python train.py --dataset="Sentinel-2 satellite tiles (TerraMesh)" --crop_scale_min=0.5 --translate=0.12 --depths=[4, 4, 4] --avg_pool_shortcut=true --precondition_frequency=25 --batch_size=256
Rows from block 9, named by matrix and row number. Rows with one number belong to one channel. Each number is 500 + 40 x the weight over its row's rms, rounded and kept within 0 to 999. All counts start at 0. Numbers have three digits each. After the name is the row's rms in percent of the matrix's.
# convs0: first 3x3 conv (model.blocks.9.convs.0.weight, 192x192x3x3), inputs 150-154, a 3x3 kernel for each
# convs1: second 3x3 conv (model.blocks.9.convs.1.weight, 192x192x3x3, transposed), outputs 150-154, a 3x3 kernel for each
convs0.108 107:509495482534529531545439475550501534459445479521509518548567381479465485459470517480417495553435470470545560557515576473509429508521378
convs1.108 112:509517513503505546546441426501451540481532538515497498536509459451496450475524549541462509472498486533495479505554477520515490542489545
convs0.109 097:471562441487484497551555520507510485502479553465440456502550465554508519441540449522553584520477427421526498450514491564539450555518527
convs1.109 104:439556489475438437519539534495536482501520569513525475614514449537475538480505471458455489460491500480521491533567509500446482480532504
convs0.110 103:515509516463538467486490465537533558489451503493469495535541545511524499526435501467556579524415436465520486479466545456495512517488463
convs1.110 103:432484524516491520530391514492491497446533498509498514545378521497627518549464494517508519512490542489494530504478485520562441515486508
convs0.111 109:520487462519548488519517462497490470438482489539504470435481474458558528440535500441571487484588515388535456464522496473410552573507432
convs1.111 105:485528527594529473571578501508532490516475487486444512476419432477437469489551479530462490513461501478462521455524477515500504465526472
convs0.112 103:420525517466459529539472447534502538506480522517516513429496487563516529503537508498452484502506477477542477523487496473468505496514406
convs1.112 108:536534458455515524573435522505445481448541437420467428521503578528475582482452433498517544535548527506522514501522510511526431506498522
convs0.113 094:454500556512513477553469541479548532517541508446511504514504579469573495540480513500505538503522504489478580525452499479550456442546508
convs1.113 093:396525462456532511492461496509431428456554465480508520517582519500476436539492535500525484537444480515494474479470469471510522540468529
convs0.114 094:473474460413547519513441397490558477499467502455445424472492451463492504514433452545517421512510537505512494547475560471504484541446465
convs1.114 098:463460474519506570540544481457513458495508486459478526456457549399393540542478445480543542469490505496464471503497493451516484528536531
convs0.115 101:573472503497535489507523476528469451469567511529543442445505504511489495551522526497473487477572459555447467449476571495538500557516513
convs1.115 101:546550498454493551454532526531456536597535500575499479471536456432460504456461502435433453463478474473473489544530449488478493490483430
convs0.116 089:526577528537524549528522497414440503481523533542503502453458531505460495494531492478512385483452444492466511506480473524520530548506537
convs1.116 090:479509494377534416514506538560518555477509503511460480522450574561576439530621436502528535489524510590534526477497450557535478432493455
convs0.117 100:520486473530531494516479497438490524480487523544540470475522560456474507500527408489493471488551485487498491492529529434527493496479530
convs1.117 098:538479486464487460550472495432538471431436514509502477454404489448481559560488447529525475564512560553478483492491532460437521483530485
convs0.118 091:476484485559546559450433489520557534463458422533542538443524414461490527557463513530529559434514507485584424473491454545586461483532541
convs1.118 093:485544501519504429516480502506515443500462471496471461463439496500529517528566549472517468512506534478480499525503532501538477462539549
convs0.119 097:492517519515471481481477487556527522574536450516532462476508502484578491523430445516566539499505500473542455445546539455441480457502521
convs1.119 098:507538473480532544525476483478453510452438516465557515497495458468577500518468460544530482562510507518495501542512463469490498556483487
convs0.120 093:391545524509499494507522466490433490537541436542506441482502527506454498425484475469472466507524521464517532512376445457483402541518515
convs1.120 096:555585474550488559460475479492528496552497527543543543532555451545605582479572568478491501500500512461525522494470520496497562527512544
convs0.121 095:526479555459553533544547487460554458475516495570468488476546438519531463494588547460487530516485440503473492502467520483498421520532522
convs1.121 096:428515437486419489437469489538552536543574546444551508535514548606548501521480529470480493526472514469506516461539488468496519521491452
convs0.122 096:516502508494507552421458464504480500573480526539519517469496523487482540470505520460537515517554523496470496510475540523520543542535513
convs1.122 099:536482463472475581449497578518495471507420490477368467480489399437462465507513551512524493495512531478501538554552583579534559511500523
convs0.123 094:539529533530481530546534445466504490472568493528519584543470508529451473508470517459491477576486497464542509539479541475528456494446507
convs1.123 094:573519498502408541504466505544398443583580502534556512432515412551492467572448463518491551534476471531501533491480494492530507511505505
convs0.124 102:495520523479468415483501529507492566494433543559492580515496476494532498430415508426430549460525553499501518520537481516511491479522558
convs1.124 104:576461447504530519461479526567535532561514534459452444463437529504460509568482512532517495472519531520520532527488480523448568504473485
convs0.125 101:535487518461512418567546473495545471487446483452446498500485489523501559487521531492505513433441524504480418434607546530486403564546434
convs1.125 100:488438494551415477492523501517451495528443499535491520434547593551552429465459505518489517558541525498517503457544505501511517492488497
convs0.126 095:499542528423461516534454442462483526540483441479527529519488445492496453507548527445506506470533510548508452484435495483462477469594532
convs1.126 095:464527429511472566534468496481501493518591432479523481472493503509469390612486472531565504567516487545527520449433496508481533540467589
convs0.127 095:478457507531467524454453506501537488467530492540453507522539553490503514480526624454509448467444464609577522515508535496511469516513526
convs1.127 098:508491572440470541474551456552499498527498441506483436464573526490526489566444497497537509482457499488537493518479500535539449486482490
convs0.128 107:468483561485533524548519416455451496429512457492518539540461425423510530535541492496448497488566486497521484439473620534517427563531548
convs1.128 104:520543593488615417495456434498509543465545530469534531556507512466525508457518519507473482481457471491475519479552517556532542446519440
convs0.129 102:513495462487476493545502453511496510527472526496516547525585476444471501490491531470504594507545601480434561473490549478582522547502487
convs1.129 104:600548487496444479504393466556573466516520458399496500592484584484469538515479502475494481469476460512456458548443450533549474450508478
convs0.130 111:543544521476517518463499472411459492516554517537551587516485529562512493453513516497529494530514491544531433552486550486542498528520528
convs1.130 106:538478449500487518547471585589500445553551500507498551517453461578469475497498524413439451529479503450490501527474499479495477499477433
convs0.131 097:495458498471470522490491494506497529519561469527412457494469591510520540462536470485522583637533439526506510501507510555527536479509473
convs1.131 100:479457569441495559496432443564477522449540481523575543489526469492476546467505497464507488508467477503493526470458466464518511474527495
convs0.132 098:525547448530493551499511548486426508503447490547521486484520520499501526546553542461492489446538524457522558444528551550464460459530469
convs1.132 100:480471474528474456409537384498593472495470480450541564452514530535493628519501441506454530505459498480507496492550513499490442497490535
convs0.133 091:479486469442481539438453466538550426484538529510455530471452411542436461461481552495481499485516517437516515544503502580477504550553421
convs1.133 091:515404532487481566459507581509576476523514416442453464424537404540506506524557503477490528553526505520528511504491518461561503525489493
convs0.134 101:460467527481557567445538527502540492531520503497504518594433503466481509474525498488526538477509464543520520558444558401543442543504530
convs1.134 099:572603539483522596489485520494555509480521534565553499471498424549531456520640520525462501477489465501520472470467532516445509584516527
convs0.135 094:507502531510503586508425510467487470490526537483477512482496432419532481464418475433567489540528492550449486456568443397550538516495495
convs1.135 097:488509534494427540539522522467486525538497562514503558449428498461477510479469439543463452517484492480489475531479470496496470517499512
convs0.136 104:531486490532463478475530525510517504571545475528510502545565458464495498497518542512519605522552545526528528537499455509573463471502540
convs1.136 105:493494451522558441498566556588537507519551571516525504620570460530472442518504500538529490509547520541506542419461513543518487505544472
convs0.137 111:432417471566562472484594483521563565440494497486538496536484433499491446456527546471496489519573555482469486488510440423433502430491479
convs1.137 106:499511430446450381454501533443554492516537497611561426529493494474457413551579472451443466476471471485456463482496546453484466548525497
convs0.138 107:474494554495497486474421576550507489494520475467533438512529511482480467470470498531528515495543489415478504519521510488524547481556569
convs1.138 104:536506556419378536420531475527520481490441443503450462557555620614477562490441418519511518508488490511502477501470498432524513463461494
convs0.139 094:535509502494504539503567560447513467477505497534461529568506490535576464524490488462539421445589459558449471533530499524421515476540466
convs1.139 091:457404523435430489457549478490523479555488532480402519548527418539430480502484490484521516458535516497487526540502449523445515481521527
convs0.140 096:542470496489589544512468474505463462484459406546502505532582531611533568618519418526539487478539551523526502493513437564522520496512497
convs1.140 102:511520484496472537501449517498491442432514537464572492509488554533424442422537511528525507504499484517508472499492499500482534465458538
convs0.141 102:494535503504521521469454498484541464554578524444570440499541526490497426560466608520482480515546432489542486461491496496626477474591512
convs1.141 100:487502533524530554525539497497573538493501548509548509469532526539521514474503464491494514524528519475535522513500502464497502516535457
convs0.142 098:505520463525538534424522467524536589474530522576575498502531402451397450548505491537500470408468545432570521504476424485529512474478554
convs1.142 098:549545465565515529493528542458567466502524479496441551505500505605526497552505490524539535574526564532576497524550511475495507501417504
convs0.143 092:548482503466499514443485502509450497506554447531651556522559492492604501495502488454469443491510498441437513465528473540524482457495476
convs1.143 095:523543573593540511508471576480473445442446449484390533444519567448547503558478471514578500484517502534527541552497506509555462456516491
convs0.144 105:586436454449528480521500474512556456446504547473492414477535489472461529517547432613500539457501485496549479502532483468509517543474552
convs1.144 102:475508481444509564585447457473580525465536478451459512519422412522531576503586535497524549465535489469478459489490438540473488488542492
convs0.145 105:507467510481507510539427488504456527445471543540519496528534511501510461544523474519511474513468464457467475458479486599537488526549502
convs1.145 102:517543527580556502523531464475454479532500498431536449438542609473421504455536470493441492498452460500520460504516459459514459458440493
convs0.146 099:464531446471537470400496480501522520489444511453508523490581562583490520558519472508463411572580534444470481505525519492496477479456542
convs1.146 100:500454510580423381531507434478527420462499513516591569453534430488499463502473548523549506513544492519511493476492524507489517498534555
convs0.147 105:512511518553529444474480474518458434415528560456470548518521484497522478516547561515440483476511546540538483528565480495477521471468496
convs1.147 105:492493494458555438539452485473504498583460543491570462421472488487392553521423486504484504444439493501481511460482541540492507489530449
convs0.148 094:539552536453530539382497446512512496489483440525474514515511475454476472503540472473481472579501500494521450530494470498507539567489549
convs1.148 095:531561537576585505529529568432538518547598510510531454580494459512456469521532576497492500467511525532546505544497493488533524409425474
convs0.149 102:584412539514501487510513509540499487630527479447534507504566437555496439510498431462601510548487519520494490496477477493411525428536423
convs1.149 100:541656495480599520525616468464471484464622485444452538518521590418511540506494518480504478483557459479457491512462551554468572549503538
convs0.150 106:534554480519552547451524552515499514572525503549529530538528502517480529481531495528503509482525504498444478580464563470479516549559540
convs1.150 103:514537493502544458544507655416525552445438441517478522437529522538506567456415469473509513543537495515483534497455519466524515490500485
convs0.151 092:510435481468508508428532474466492469454508437444397502550524501512478523451434466556493534464530491498421454516551614487500494353515485
convs1.151 095:407465588485407419532508422541520526564487548527517490588425512537441507537513544454502499531496507527505490520548510540504496569529458
convs0.152 104:513482372497499460520455478485576503501483462460464551438462518483501519548518502539507543527524463484467525471498572477456487500518510
convs1.152 105:501525546540408496529443494515451567538457561513503509444471512453429452466505396494509535513488548520548507568498546515533494487526519
convs0.153 092:551532516515504478522539519498583503488535508458527463488496515556483548506516473593567507525476485529553498488440560512526492497520532
convs1.153 094:454460435492588508497452474461517493529481564490534459565524556543509558562492505536491497526541517468491457443511514453479536480517495
convs0.154 107:495480554542457476528464526512504529501484459544512572472419451495523520508476462558533488513492532525550554471486480453442512482490531
convs1.154 106:446614608509455630493478500494556543498589604474431463439502483497403483522544524527502526486487531505537495455522460530527480501450481
convs0.155 096:565509560582520511454439466450366545548462473439513504401547552529473528500545481438535508546511516452444481479507476489524430519527457
convs1.155 099:498449438529525512472536568514520510506516492546573555482520480458511496500480546516512503556541515481497499489521501483506482454527519
convs0.156 108:508573532517505505430527504513536555519464550526483510539493527480487510471509528499538585508572467442459486522515402428506538474581512
convs1.156 106:504477500524477471463546462558533474519461439442520449526541511459558505492544578459494490507525528480547494508495472450475491484454507
convs0.157 094:477479541541466451528525504481518518573501459556509465487465524549647582435487543520508471521543422551518461487526552505497541523489536
convs1.157 099:460484478561465473510514513502505536438437581438415443513426555496447456508525552533539520543506544502508490497486526484491475500489515
convs0.158 095:549504503391455531528515454475467506503506498555469554504493515580467549581537514501522548453452499516512491450497489428497471463484484
convs1.158 103:536525520381545609472478488484583479432503509430473426520573471540552413508399527514525510509480525527538500520571476520523503514493503
convs0.159 110:499443539512486512461552520511494442527450485442511445544517463505491433516505509483517424572515544510480530506456582460531438523532531
convs1.159 112:459514572488538462549454503495481507465477485472478521468514527471491498542488502482476527473511514477487493481568509507552462522529534
convs0.160 095:464516540403449503449520531486526606450478461455478481513508490434508585490518508551471446416498598499511477524455477470423497553536482
convs1.160 098:545535417482472488484454521559507459484503521497503538499535476406452443465533531541521503489527474484480517454486481472542496501553503
convs0.161 096:479505545512458568479556505553478584475455442505541537546492536483581529436508553524482596506471569466530551510559518478463511418494470
convs1.161 097:551494466522511417584471542448482482502453459509535437421466443470431470526515493484520452498442508512508444457459509492514488485436497
convs0.162 099:436439483436532527487458482446516555447568462534476539521494495419567467500482447478419510437499500491504430461514568510443508557430515
convs1.162 096:554515446500551416481460525476548530477446516500543491544491543479559526554550449557457526553552453543527473507496443496511562482498486
convs0.163 101:469494485484538550458457436477473497498470507558493493544502533441485437550456549481486522471434457509527484527465571445463440504474489
convs1.163 101:506472486376542460544431485422527459465513504511489503441505549421494523550565486526557565483535552473480513504480537479486457520498464
convs0.164 100:425478526502528464528501417498434528424476490481434433469417504500492534513542447511468502534384503540595439449544439497539452569551534
convs1.164 099:476604441597501585410471457483494518491467533521500598527494496421440507481550529417491505541549511512512546530513455499507519457541470
convs0.165 103:437479518560455469465511505563411502470454577540534492446448471520431446545507482483453484450463447512560517555472472525460514474433447
convs1.165 100:576602527438497432510588467486543532475527463505560474499502447492487497510561474573562525469490449470466467468497508550499524518494458
convs0.166 092:518556505540506515464512470497529505530496484527522534482509477500498459487534489600472559557426496456535416514532549492477553487513490
convs1.166 094:529500564506516499448640458532500553550572519542600532487620598431476480517482416481480467501505465462477457456499489478465518501461451
convs0.167 111:548546491487506523508443513489500504524507481543514512496496421499471520478461503498457520499453439494509556487593572484532541487480509
convs1.167 111:502507573432411380514445555520554521549534496516595505532507573463438480537582440481484486518512508508487514493512481443477491455465430
convs0.168 103:476476485504444577597480536538531513532518541584483509555468511511509536521556535510511514428491414471492505467466495494479488524554497
convs1.168 100:507553489510443445517453486561502456526512497521430491516478486579527474540544531468531483538504536488501506527494496491518456523474566
convs0.169 102:516512502523500492468452526520378491525509457501483454510473475515508480505473468466532512491480389521492465500531559602547491489471469
convs1.169 101:468448565499471498501529527473509494517506526540477513463429469446465461506514462536484508539538532480546499506522498522477496529448571