A small image classifier, trained from scratch.
Model: 3.71M parameters, 24-pixel images, arch resnet, norm groupnorm, activation prelu, depths [4, 4, 4].
Training: soap at rate 0.0016, 10500 steps, batches of 256, held-out accuracy 79%.
Data: trained on Sentinel-2 satellite tiles (TerraMesh), 72500 training examples, 37.1 epochs.
Rows from block 6, named by matrix and row number. Rows with one number belong to one channel. Each number is 128 + 24 x the weight over its row's rms, rounded and kept within 0 to 255. All counts start at 0. Numbers have three digits each. After the name is the row's rms in percent of the matrix's.
# convs0: first 3x3 conv (model.blocks.6.convs.0.weight, 112x112x3x3), inputs 104-111, a 3x3 kernel for each
# convs1: second 3x3 conv (model.blocks.6.convs.1.weight, 112x112x3x3, transposed), outputs 104-111, a 3x3 kernel for each
convs0.17 099:106142149145112117073086110123116124176141121131154096153140086128107128154127133121101134109114153141150124099174152143095112093094124120130108141137145143118121128116110121141133092106134146126132113152122138146107
convs0.18 104:139107118143124133115128116128134109163179115124121129118154145123137174129097129126121129145136113117123151135132145124110107113135123112128120141145170117161125098086125132162119127091147137130135075147139121133124
convs0.19 101:124086171110106129113091102115160122125141113139120073129147122164081134106126140135140144113128158085124145140103137086112095156140102076187136137157176150114127119137137123122111117137125095131137154198137114178113
convs0.20 091:153104103137145122151128114152162124146133117113103148130152114148106092130119106144112171160145150141155086124136117110142110117159117107131093132149140148130106154132122155149125116136103133136159102107118162134105
convs0.21 088:145149124110134095101162110137167122145146096133124153126144140155134149148140160116112118096135114118129134156123124164088133132141148142126094141143131144142129121137143141135118131087115073126101136117137111134097
convs0.22 119:120151094145077114144106125105156124119124127152148163103124138089171106134155139172086155120112177131176127163131136119168100149131099167140108108075150082143107169155125124124125144111140104136133128100128117124116
convs0.23 097:144125113130157082143107125086159129091168164113145127110120152149147163142142075161131131126101105138142131115126103152153127114117132131154116124102118120104152129125145126151172115167127144133146110139105109145128
convs0.24 109:106134141144085148136107092120097155126143068131146122152126123136100142122161122119121098144141145128118132145122140156097147139141091142121083164154104124151115117111058106139125115115152173090111139165113084146160
convs0.25 086:122076128166157091160177141147126135138113094100116145139108126113144132135144065087119105111106108121147100083101136161111131095119109128115145151102071108092103107127118131079052123107084177109130169156133123145121
convs0.26 083:168124100085136058147131089142131155120140141140114125130157131126187134119127112123099127122119116119125072123111142101115153153092117141161185130135160113134144130121144135155111161103113156134136161106130106107116
convs0.27 104:078124130095125122101111120109107131116147139096098157133086151123084138097083152142104161151132132156111130136107124122130110131172126114118150114140141101122161085103108077102120136098136166105121147132134145118149
convs0.28 090:129113126094092163092131134150132096161177175129177109137146116142137113126112147121122120124132138149117116174169137134126141113109138159101145143107108097165137155158114092108113118109132126119157150124149150171138
convs0.29 109:111150126103121142157109107100117162156062136136121139136121138124136151105150150138116106133168078147162138125142146155142127136096168107133126127101176143100158166116155119134169133096133126133117111112155126119176
convs0.30 096:167155143152153155097147084108176105144149172144122146109102112152111142132135160121125146119159138104127143136149100120127158076129132141124137146125155126125116095144120122149114136150158121110094088162148115119119
convs0.31 117:132154136112137104122144133101129185146144124123145122119109122131150133131140116123160135113105098122138133161122122104159142110135121129117133125141149110117084122131122129143148112107095103169170093108109190110137
convs0.32 097:104159131120115121158125090104147111157135113071176121136157140114136112142099150111132134146110092077148113165109110134125108130109115087126111150134115169156176132088123171109173128128116092201138141106114085076085
convs0.33 097:106092140105139137152130138144141138194172104132163168142147110137123112150142151100149075106130091106097140090114119153114131107156082164129115106121141115155103099092116123098113110148111169142134153118127105188057
convs0.34 103:111143158139153134106126144148115164135104132125101125112141169102177128120080152132119145137083120105117129118108147107094156124100149141098147108160154124118165109137135138096154144143149156160125111128193086132149
convs0.35 098:081153158188180094113118167141156123115125114130111111110115116167108117097132123138161108094129132128139165097100133130179170119143140137161142154133084113128128129120098131153093151168144098126116095196111140135076
convs0.36 103:082161110110176072100146139106180130120164107116114110123154173098129141102069125084170143116095143113094078148122107100143139162100135114126096100129133099112136107132127108122133085122114144124118097152131136103136
convs0.37 114:148096133113174148145169085092121109154149134108106137143103103170127161092123120146145131104112112112130125144142128144088126123107157129113147118127122131144143130168158162157077135112128099138124136118142114140154
convs0.38 107:123075150151133134144130167126161119137130124128119121145159141128149125143122145113141120123140132087177150166149124131123149095116153139083113101127107132135148178141140090134132130182164102131130132152126128131146
convs0.39 091:113099139078124130101128131109107128147146126157155147131132125135139115086130106092107086137125128126118126122126143152110109121105115158115093134147121138162123149182152134150103148118130132141123161145140168128108
convs0.40 110:171110121122140114142104134132127110104182129128139126114156152149117119139119125140101141138145133156126123148144111126099103169154151168140121120129092125115110154152112127107108136127124118196157172225119173070046
convs0.41 102:086090157179191151124175112144105143141135115160169136166109115094097111081152173088079141138133112142114114179109131085124145135136139143116116149120096091155126104160145100129096138124135111160155100130138153111160
convs0.42 094:148177111145138118108142097145150113133145104143123126116111128127165141124111134150147131132155129157149147142154174127129093117167145151159139142136091112115127130151122123113145098100117130124123131152112127124105
convs0.43 098:108147128130133151105114091105118149113115102135137155161121141160167111118086121141123123127121113102111134063098126101156162136105122103117117123117098107088136131145171146130152096110089128127124166095146116084129
convs0.44 102:132170149111111122138111108112103141132139168143130161118093140096128131127128102123154153151175117104111149095135125125146178114083126156139133119134108156112107122083139125101141121112168120081109150089115142179145
convs0.45 098:129108132133100109123175056169133141165096097150100118132151108130153142147085102162131188118135126078092116195118118138121120124132148118144146114148154133101146159154159124151113128145120124119105129155148135125124
convs0.46 105:128096109147175158112111146133103157154139150125134127162157153115161118123148099107108108133120064118117141134110097122111207142135106132108113093069110141100119156174131160095090125126152120054125137152131127119117
convs0.47 096:127128105098101159118164128118145176152153133087137152128111129130158127184179170104128121106133150130140146126142147149147138096131126132129115100082117101103117107174129153150096119106093099152108099115112130138103
convs0.48 094:106095105156123171158108107121155118171145147112115100119130169134155149108138115118119167142148090102113108125139177123110152137144114128127149153153125132124126105144142120142150122142164103142135114122143120144140
convs0.49 107:151133094113157083079151136141118147090139119150144144122115092085179106066172143132122144122166122122145181128179141063123125132142185135134135134120142099142125132125140119133141171118113145099138126129086114136083
convs0.50 098:118156109124122134157137093106163107101129129114162119155180115149101124121145136145167124148127081142122112123160135157140088095181101101151131117114119148170170154144108153125136138129138151130093136150145109106113
convs0.51 121:116129138133182096135077108181115137104107130146095129144114166093130154110142101149143102126092168133135136120116098120144103127121164116145145128136112109132130164104138119066147072151170097126150114119102168084161
convs0.52 095:145116167138134109147133145156117138135089118153097131095115131155161146096167103169120122124122169119178171138145161068184100129137096123136127147151159130164163129170132100136117092115103121098140115143127090139144
convs0.53 101:144121079119151103072125140107121116154167141094148101123125138115140144133128097127130133126110068120146115125118130083150104157135150130114168145111172102135159115143132164132160105066075117168100117114163104166114
convs0.54 099:122075089168117157141164156168162149136157143141132043118152123115104124107158135103142159140092097124136124137127118108096182167114121115134138135139127093134157117124098101107108120098135137136171152152155104119160
convs0.55 098:124131172129125118074088093136142132107128091196141150113117112127133162132133127116091134136112126139125140140151132120077127103150195121140116095142136142144149094122120138159134144176163117109122105163165127189147
convs0.56 102:118166144146148120136122143126119112116144114162119132109109129091129151126141146115154150114166145079094144143134136135155157106168099114128132170175163139135152108123107140098119148117129143161105183155158099160151
convs0.57 098:163097140132175141099111138150115112124142119136162123157149103143124123122124125159143123140154071164116127130144116172111093166150112105102150139101124132138166151134136096102099117115137155094114130117090156167116
convs1.17 100:086092104148148117136115122116151144113127140156115150126147131147121161124135128094151145187132147119131100124153084123104148133166154104135109142164120110130112111171144139137148111156102115124122129133154101135086
convs1.18 104:107126108073127157119135131137094130138153127112152171141113118160140105151155140141113116082113123103061135104162104087187125195131126138136123121135137140152131154103114152123156158129114107136174159151147131134144
convs1.19 106:129154142143176099100140117137146161116135079156120139156158141110128115127121149091113134133113122102121141122096182118079199125086188164146122137105114137143113124096163130163127129147133142154128140115150128107147
convs1.20 094:120133131098138137104104130141108133148134150163141106118139155120154142181152126090109161092119102158143186129134098086126092087197156125107091110100098155126108123116092114125119157137111157110151109118141127139140
convs1.21 093:148099125110121085135105091123182101134121115118147124110132135129131152143117125159116143116145161156126104113132104084116119098153063120141106113180131131136120124154092134147154153095130201133133152163124159134124
convs1.22 104:091068159106139143119140118138117157129135132139153139158148156142142153138171102161124164109141125096116148111156086138147161089232084135119134118156119147144097115118127158134123099134114116159111077152141158128105
convs1.23 102:086125134151097136090075106128147148109080131151127178133145148123097134114129148179141172126139163128109120150148118131141116116128111148146114137091128145151139158138143118080123149119136136117101135131148158148202
convs1.24 104:092173139121099116108081091137153139118125155104121150141129129133146144119114120153116105119121150134154085089163149161115163175030190108110144151102131122099148132120160141146104139137123118122129103120180120075079
convs1.25 093:155113100118114154112102128092142105103091099081084117121158128150128124145109122127148086130129121073103152146142128091105069088088150133130137144131142133162113156105126113123115099122100155131077138149100171162092
convs1.26 092:106116124094080123129130116110139151156130114071197139106134117142122153118117151110114135184119123103098143151193140120135125133157091121128130139114128104130110122128113128097117152127117100146137112148132105147149
convs1.27 104:096125125119107132123106120105141140122123169142146179144147142136115134124141128138102133143124099112127100134087183124094183157144126142145115105105122116116130142127128114107115120141140135164112095147096132139152
convs1.28 095:100126106110129163115148167161064097152099115117118104115138090124110091145106153141131115118112139131125115156128125070123122043157106129116132192144136150141105114119119125123121095141117125076142131100143090101141
convs1.29 108:133127139120143129137131107113121197153099167118159144127108079147126130113125123124152165130164103146074179155091126131121117075135153122129168093110138113113099136114126123106115145126168122140113133113104137115133
convs1.30 102:128119125134119103111147099155118135146183080129149133116157143155127152170139151102103093121111134139116116110144137088123142082109129127123166134160163123159115114121133111103134141173118151175154104121146106126112
convs1.31 101:072099121120145108134090110117103166110136129095134141097103150103091169134144143060114104117142182098120087110101127128105167144099174105103122135108155086092115108105124146121095082093119109091135135127177102117181
convs1.32 096:076143138186126092132086139125108121121134119080122100136153101152150126115111125114103121116137128146090118149091132116140121108116143114121107112127160115148128136153105151148096109112127147085105184126135092108160
convs1.33 101:145140140154165178126165137144123151087087135115123124114127109145112117104134169132100142125150164157090137142092157154137185079109143133134126141111138146096137104118129110120111115125104103149140128135139086164155
convs1.34 100:149147124126171146120154100148107079107114140114127124108174100123171121126153139131095102121145146113088089145161099120165101145187058115141140146137135089104129112142125139122120115132136152121100129127067122163066
convs1.35 098:162176092121149158125148174124121158109137118123098127107133154118144139156155140116133181080102144110141113092187167090164033115143127146171132149150136106147152114134135189124133144152145117125141100129149165128170
convs1.36 105:107098112178111089132111106172139090118137122137141153132135108129093103126136111120146127142147163126138117115137112143149169113102150154132149172141163119149161125121146132143137104187185174119102132125110126129154
convs1.37 109:141138116130103130125105156132140122126084115086162151180147159156102136143130126115134127155133064136110148105186110128109143112142126151120143174107152129150116151160107171132120157094126160101127181073166124146141
convs1.38 102:217159141176157136133122115102160124111122135108147187118129112102112096116115099163148170099144147118141125097115076173093101110013149090106104150116103135117153109144172097161143143135128063148116104130154072148123
convs1.39 097:170127152106196173165151127154120083120106098076126144145115162125142124139124124147130123142105145130097171086156142110174128130130107128115150118139129115138155128114106139092095143120143126076135103136117100149121
convs1.40 107:132087116175194145167106137154137107130130170175117137137149119131118122108095122126111112150131146131115104103143145155149118168158117117160103132099121137141127145145146161120131142114115123119174145122145162100147
convs1.41 103:151131150168150146150143155103168117087098107089107103138126126106089108147141111089158153150158134158136153071131107112142107117122102126130116122146140142122151179142109153123156118154150136151122127130101138115108
convs1.42 100:115156127116159144131133149120140142141080140119091106112145090100126112131106101158105129120092132103068085106164169067149101110148097106102111145125103155139132140134149132105129169126144143122113156162121167158134
convs1.43 097:125115135167164156145126143092104123088100173164121156132089090116093111107132101115136125142118141117103125066111100096168148095109145144113146118117139147138150106100114118140154168148140114094146107090159142123111
convs1.44 103:114103150163097116141157137157147128098103141123105132156138112114162135128133125125118098100142133110153112156096100131157043127208075101124118112126123147149151158162122124141126143101136125131113099138127092090052
convs1.45 096:130103149142134148150112111142087136126147179127141158128132115129112081132120082168156105180149147180139157100111084130073159155112174159169128137149136128141099121079121102122152105116144106129086136148101121112096
convs1.46 107:065094141147183177097148129124152148104082067115081147107147135094159140136140121141114099122135131120097159089133120125143094134100110156144119108142110095102107151143140092134156116119116129162127103146137109102117
convs1.47 103:078075154096074124182208180140148167120175084166108109146122130127096109099147141133154101169129125146131123091178144088128098144192182138142128152162113123184101112114168156160135127110123147145101137111092134110124
convs1.48 098:094170187137130158114135149124116064094072115093097105112126089124086085112084127168118144109143143144203158166059125124117124148085112125099120145163151148132117130102136117122142163113129163106109078074107162105114
convs1.49 102:135182125149132128143106154158152114134164177127163147089132102114117153110111114109126163125135130108141123119202079128195129157160137137127140120088138134120143120157155129144128135106128122138106147095124131136142
convs1.50 102:164126114161130173136128180126126154176177157123103140127135132116125100123104133137113138185152136107168143149086120146076115053126149124144149135123104128128128142152151097160120142155105129148088084118114131122076
convs1.51 109:142124124153101117129110148124153091169160092137135154127155146139145138127113129128127114125133161156176111099223098091244027140141113124129140112134102124100119126097150158129172135097074094144117137151133113052133
convs1.52 096:135130165124099169124144121138134144106149150123162109100121127117124148150103137125162123141166098106111162131156096138049108171083141142156139105166118187171138112135107149174114140151125151163125150128130192172134
convs1.53 100:157097099095109120138126156119132165152174148171144150117117142129128139131164144187134110147146119194137108137124159132079119100157097111124118161131108112101122118091106121138103122139133115094123166116167098151135
convs1.54 096:123160115153156144140133150156114094159163132133112083112142129155164136145130143117146115122135107128114097132131142082121176056134164152135109128124152149151096120102132144152145131165123097140094117169119137151086
convs1.55 097:115142141132167136110128148106123106131084106104144108146129170146166165131162146138140134129121077166126157139087062139133173146146152113158140156166137135120144146126140102095148117094118101138149172148198124132156
convs1.56 105:119169120124138130135119105100103119149159151169115145103093147137143110105139146144099152149141090128138123139059159169061156212115113124128124110144129117119133111089124101115168128123154153105095135172179121183155
convs1.57 102:129119126162114123128133097105124159129084133131106108125141113129128154118092137099144086097128123117146164096132111121165122097158110127112136139122143126107135072128130129102136099120170068091134128079172129128130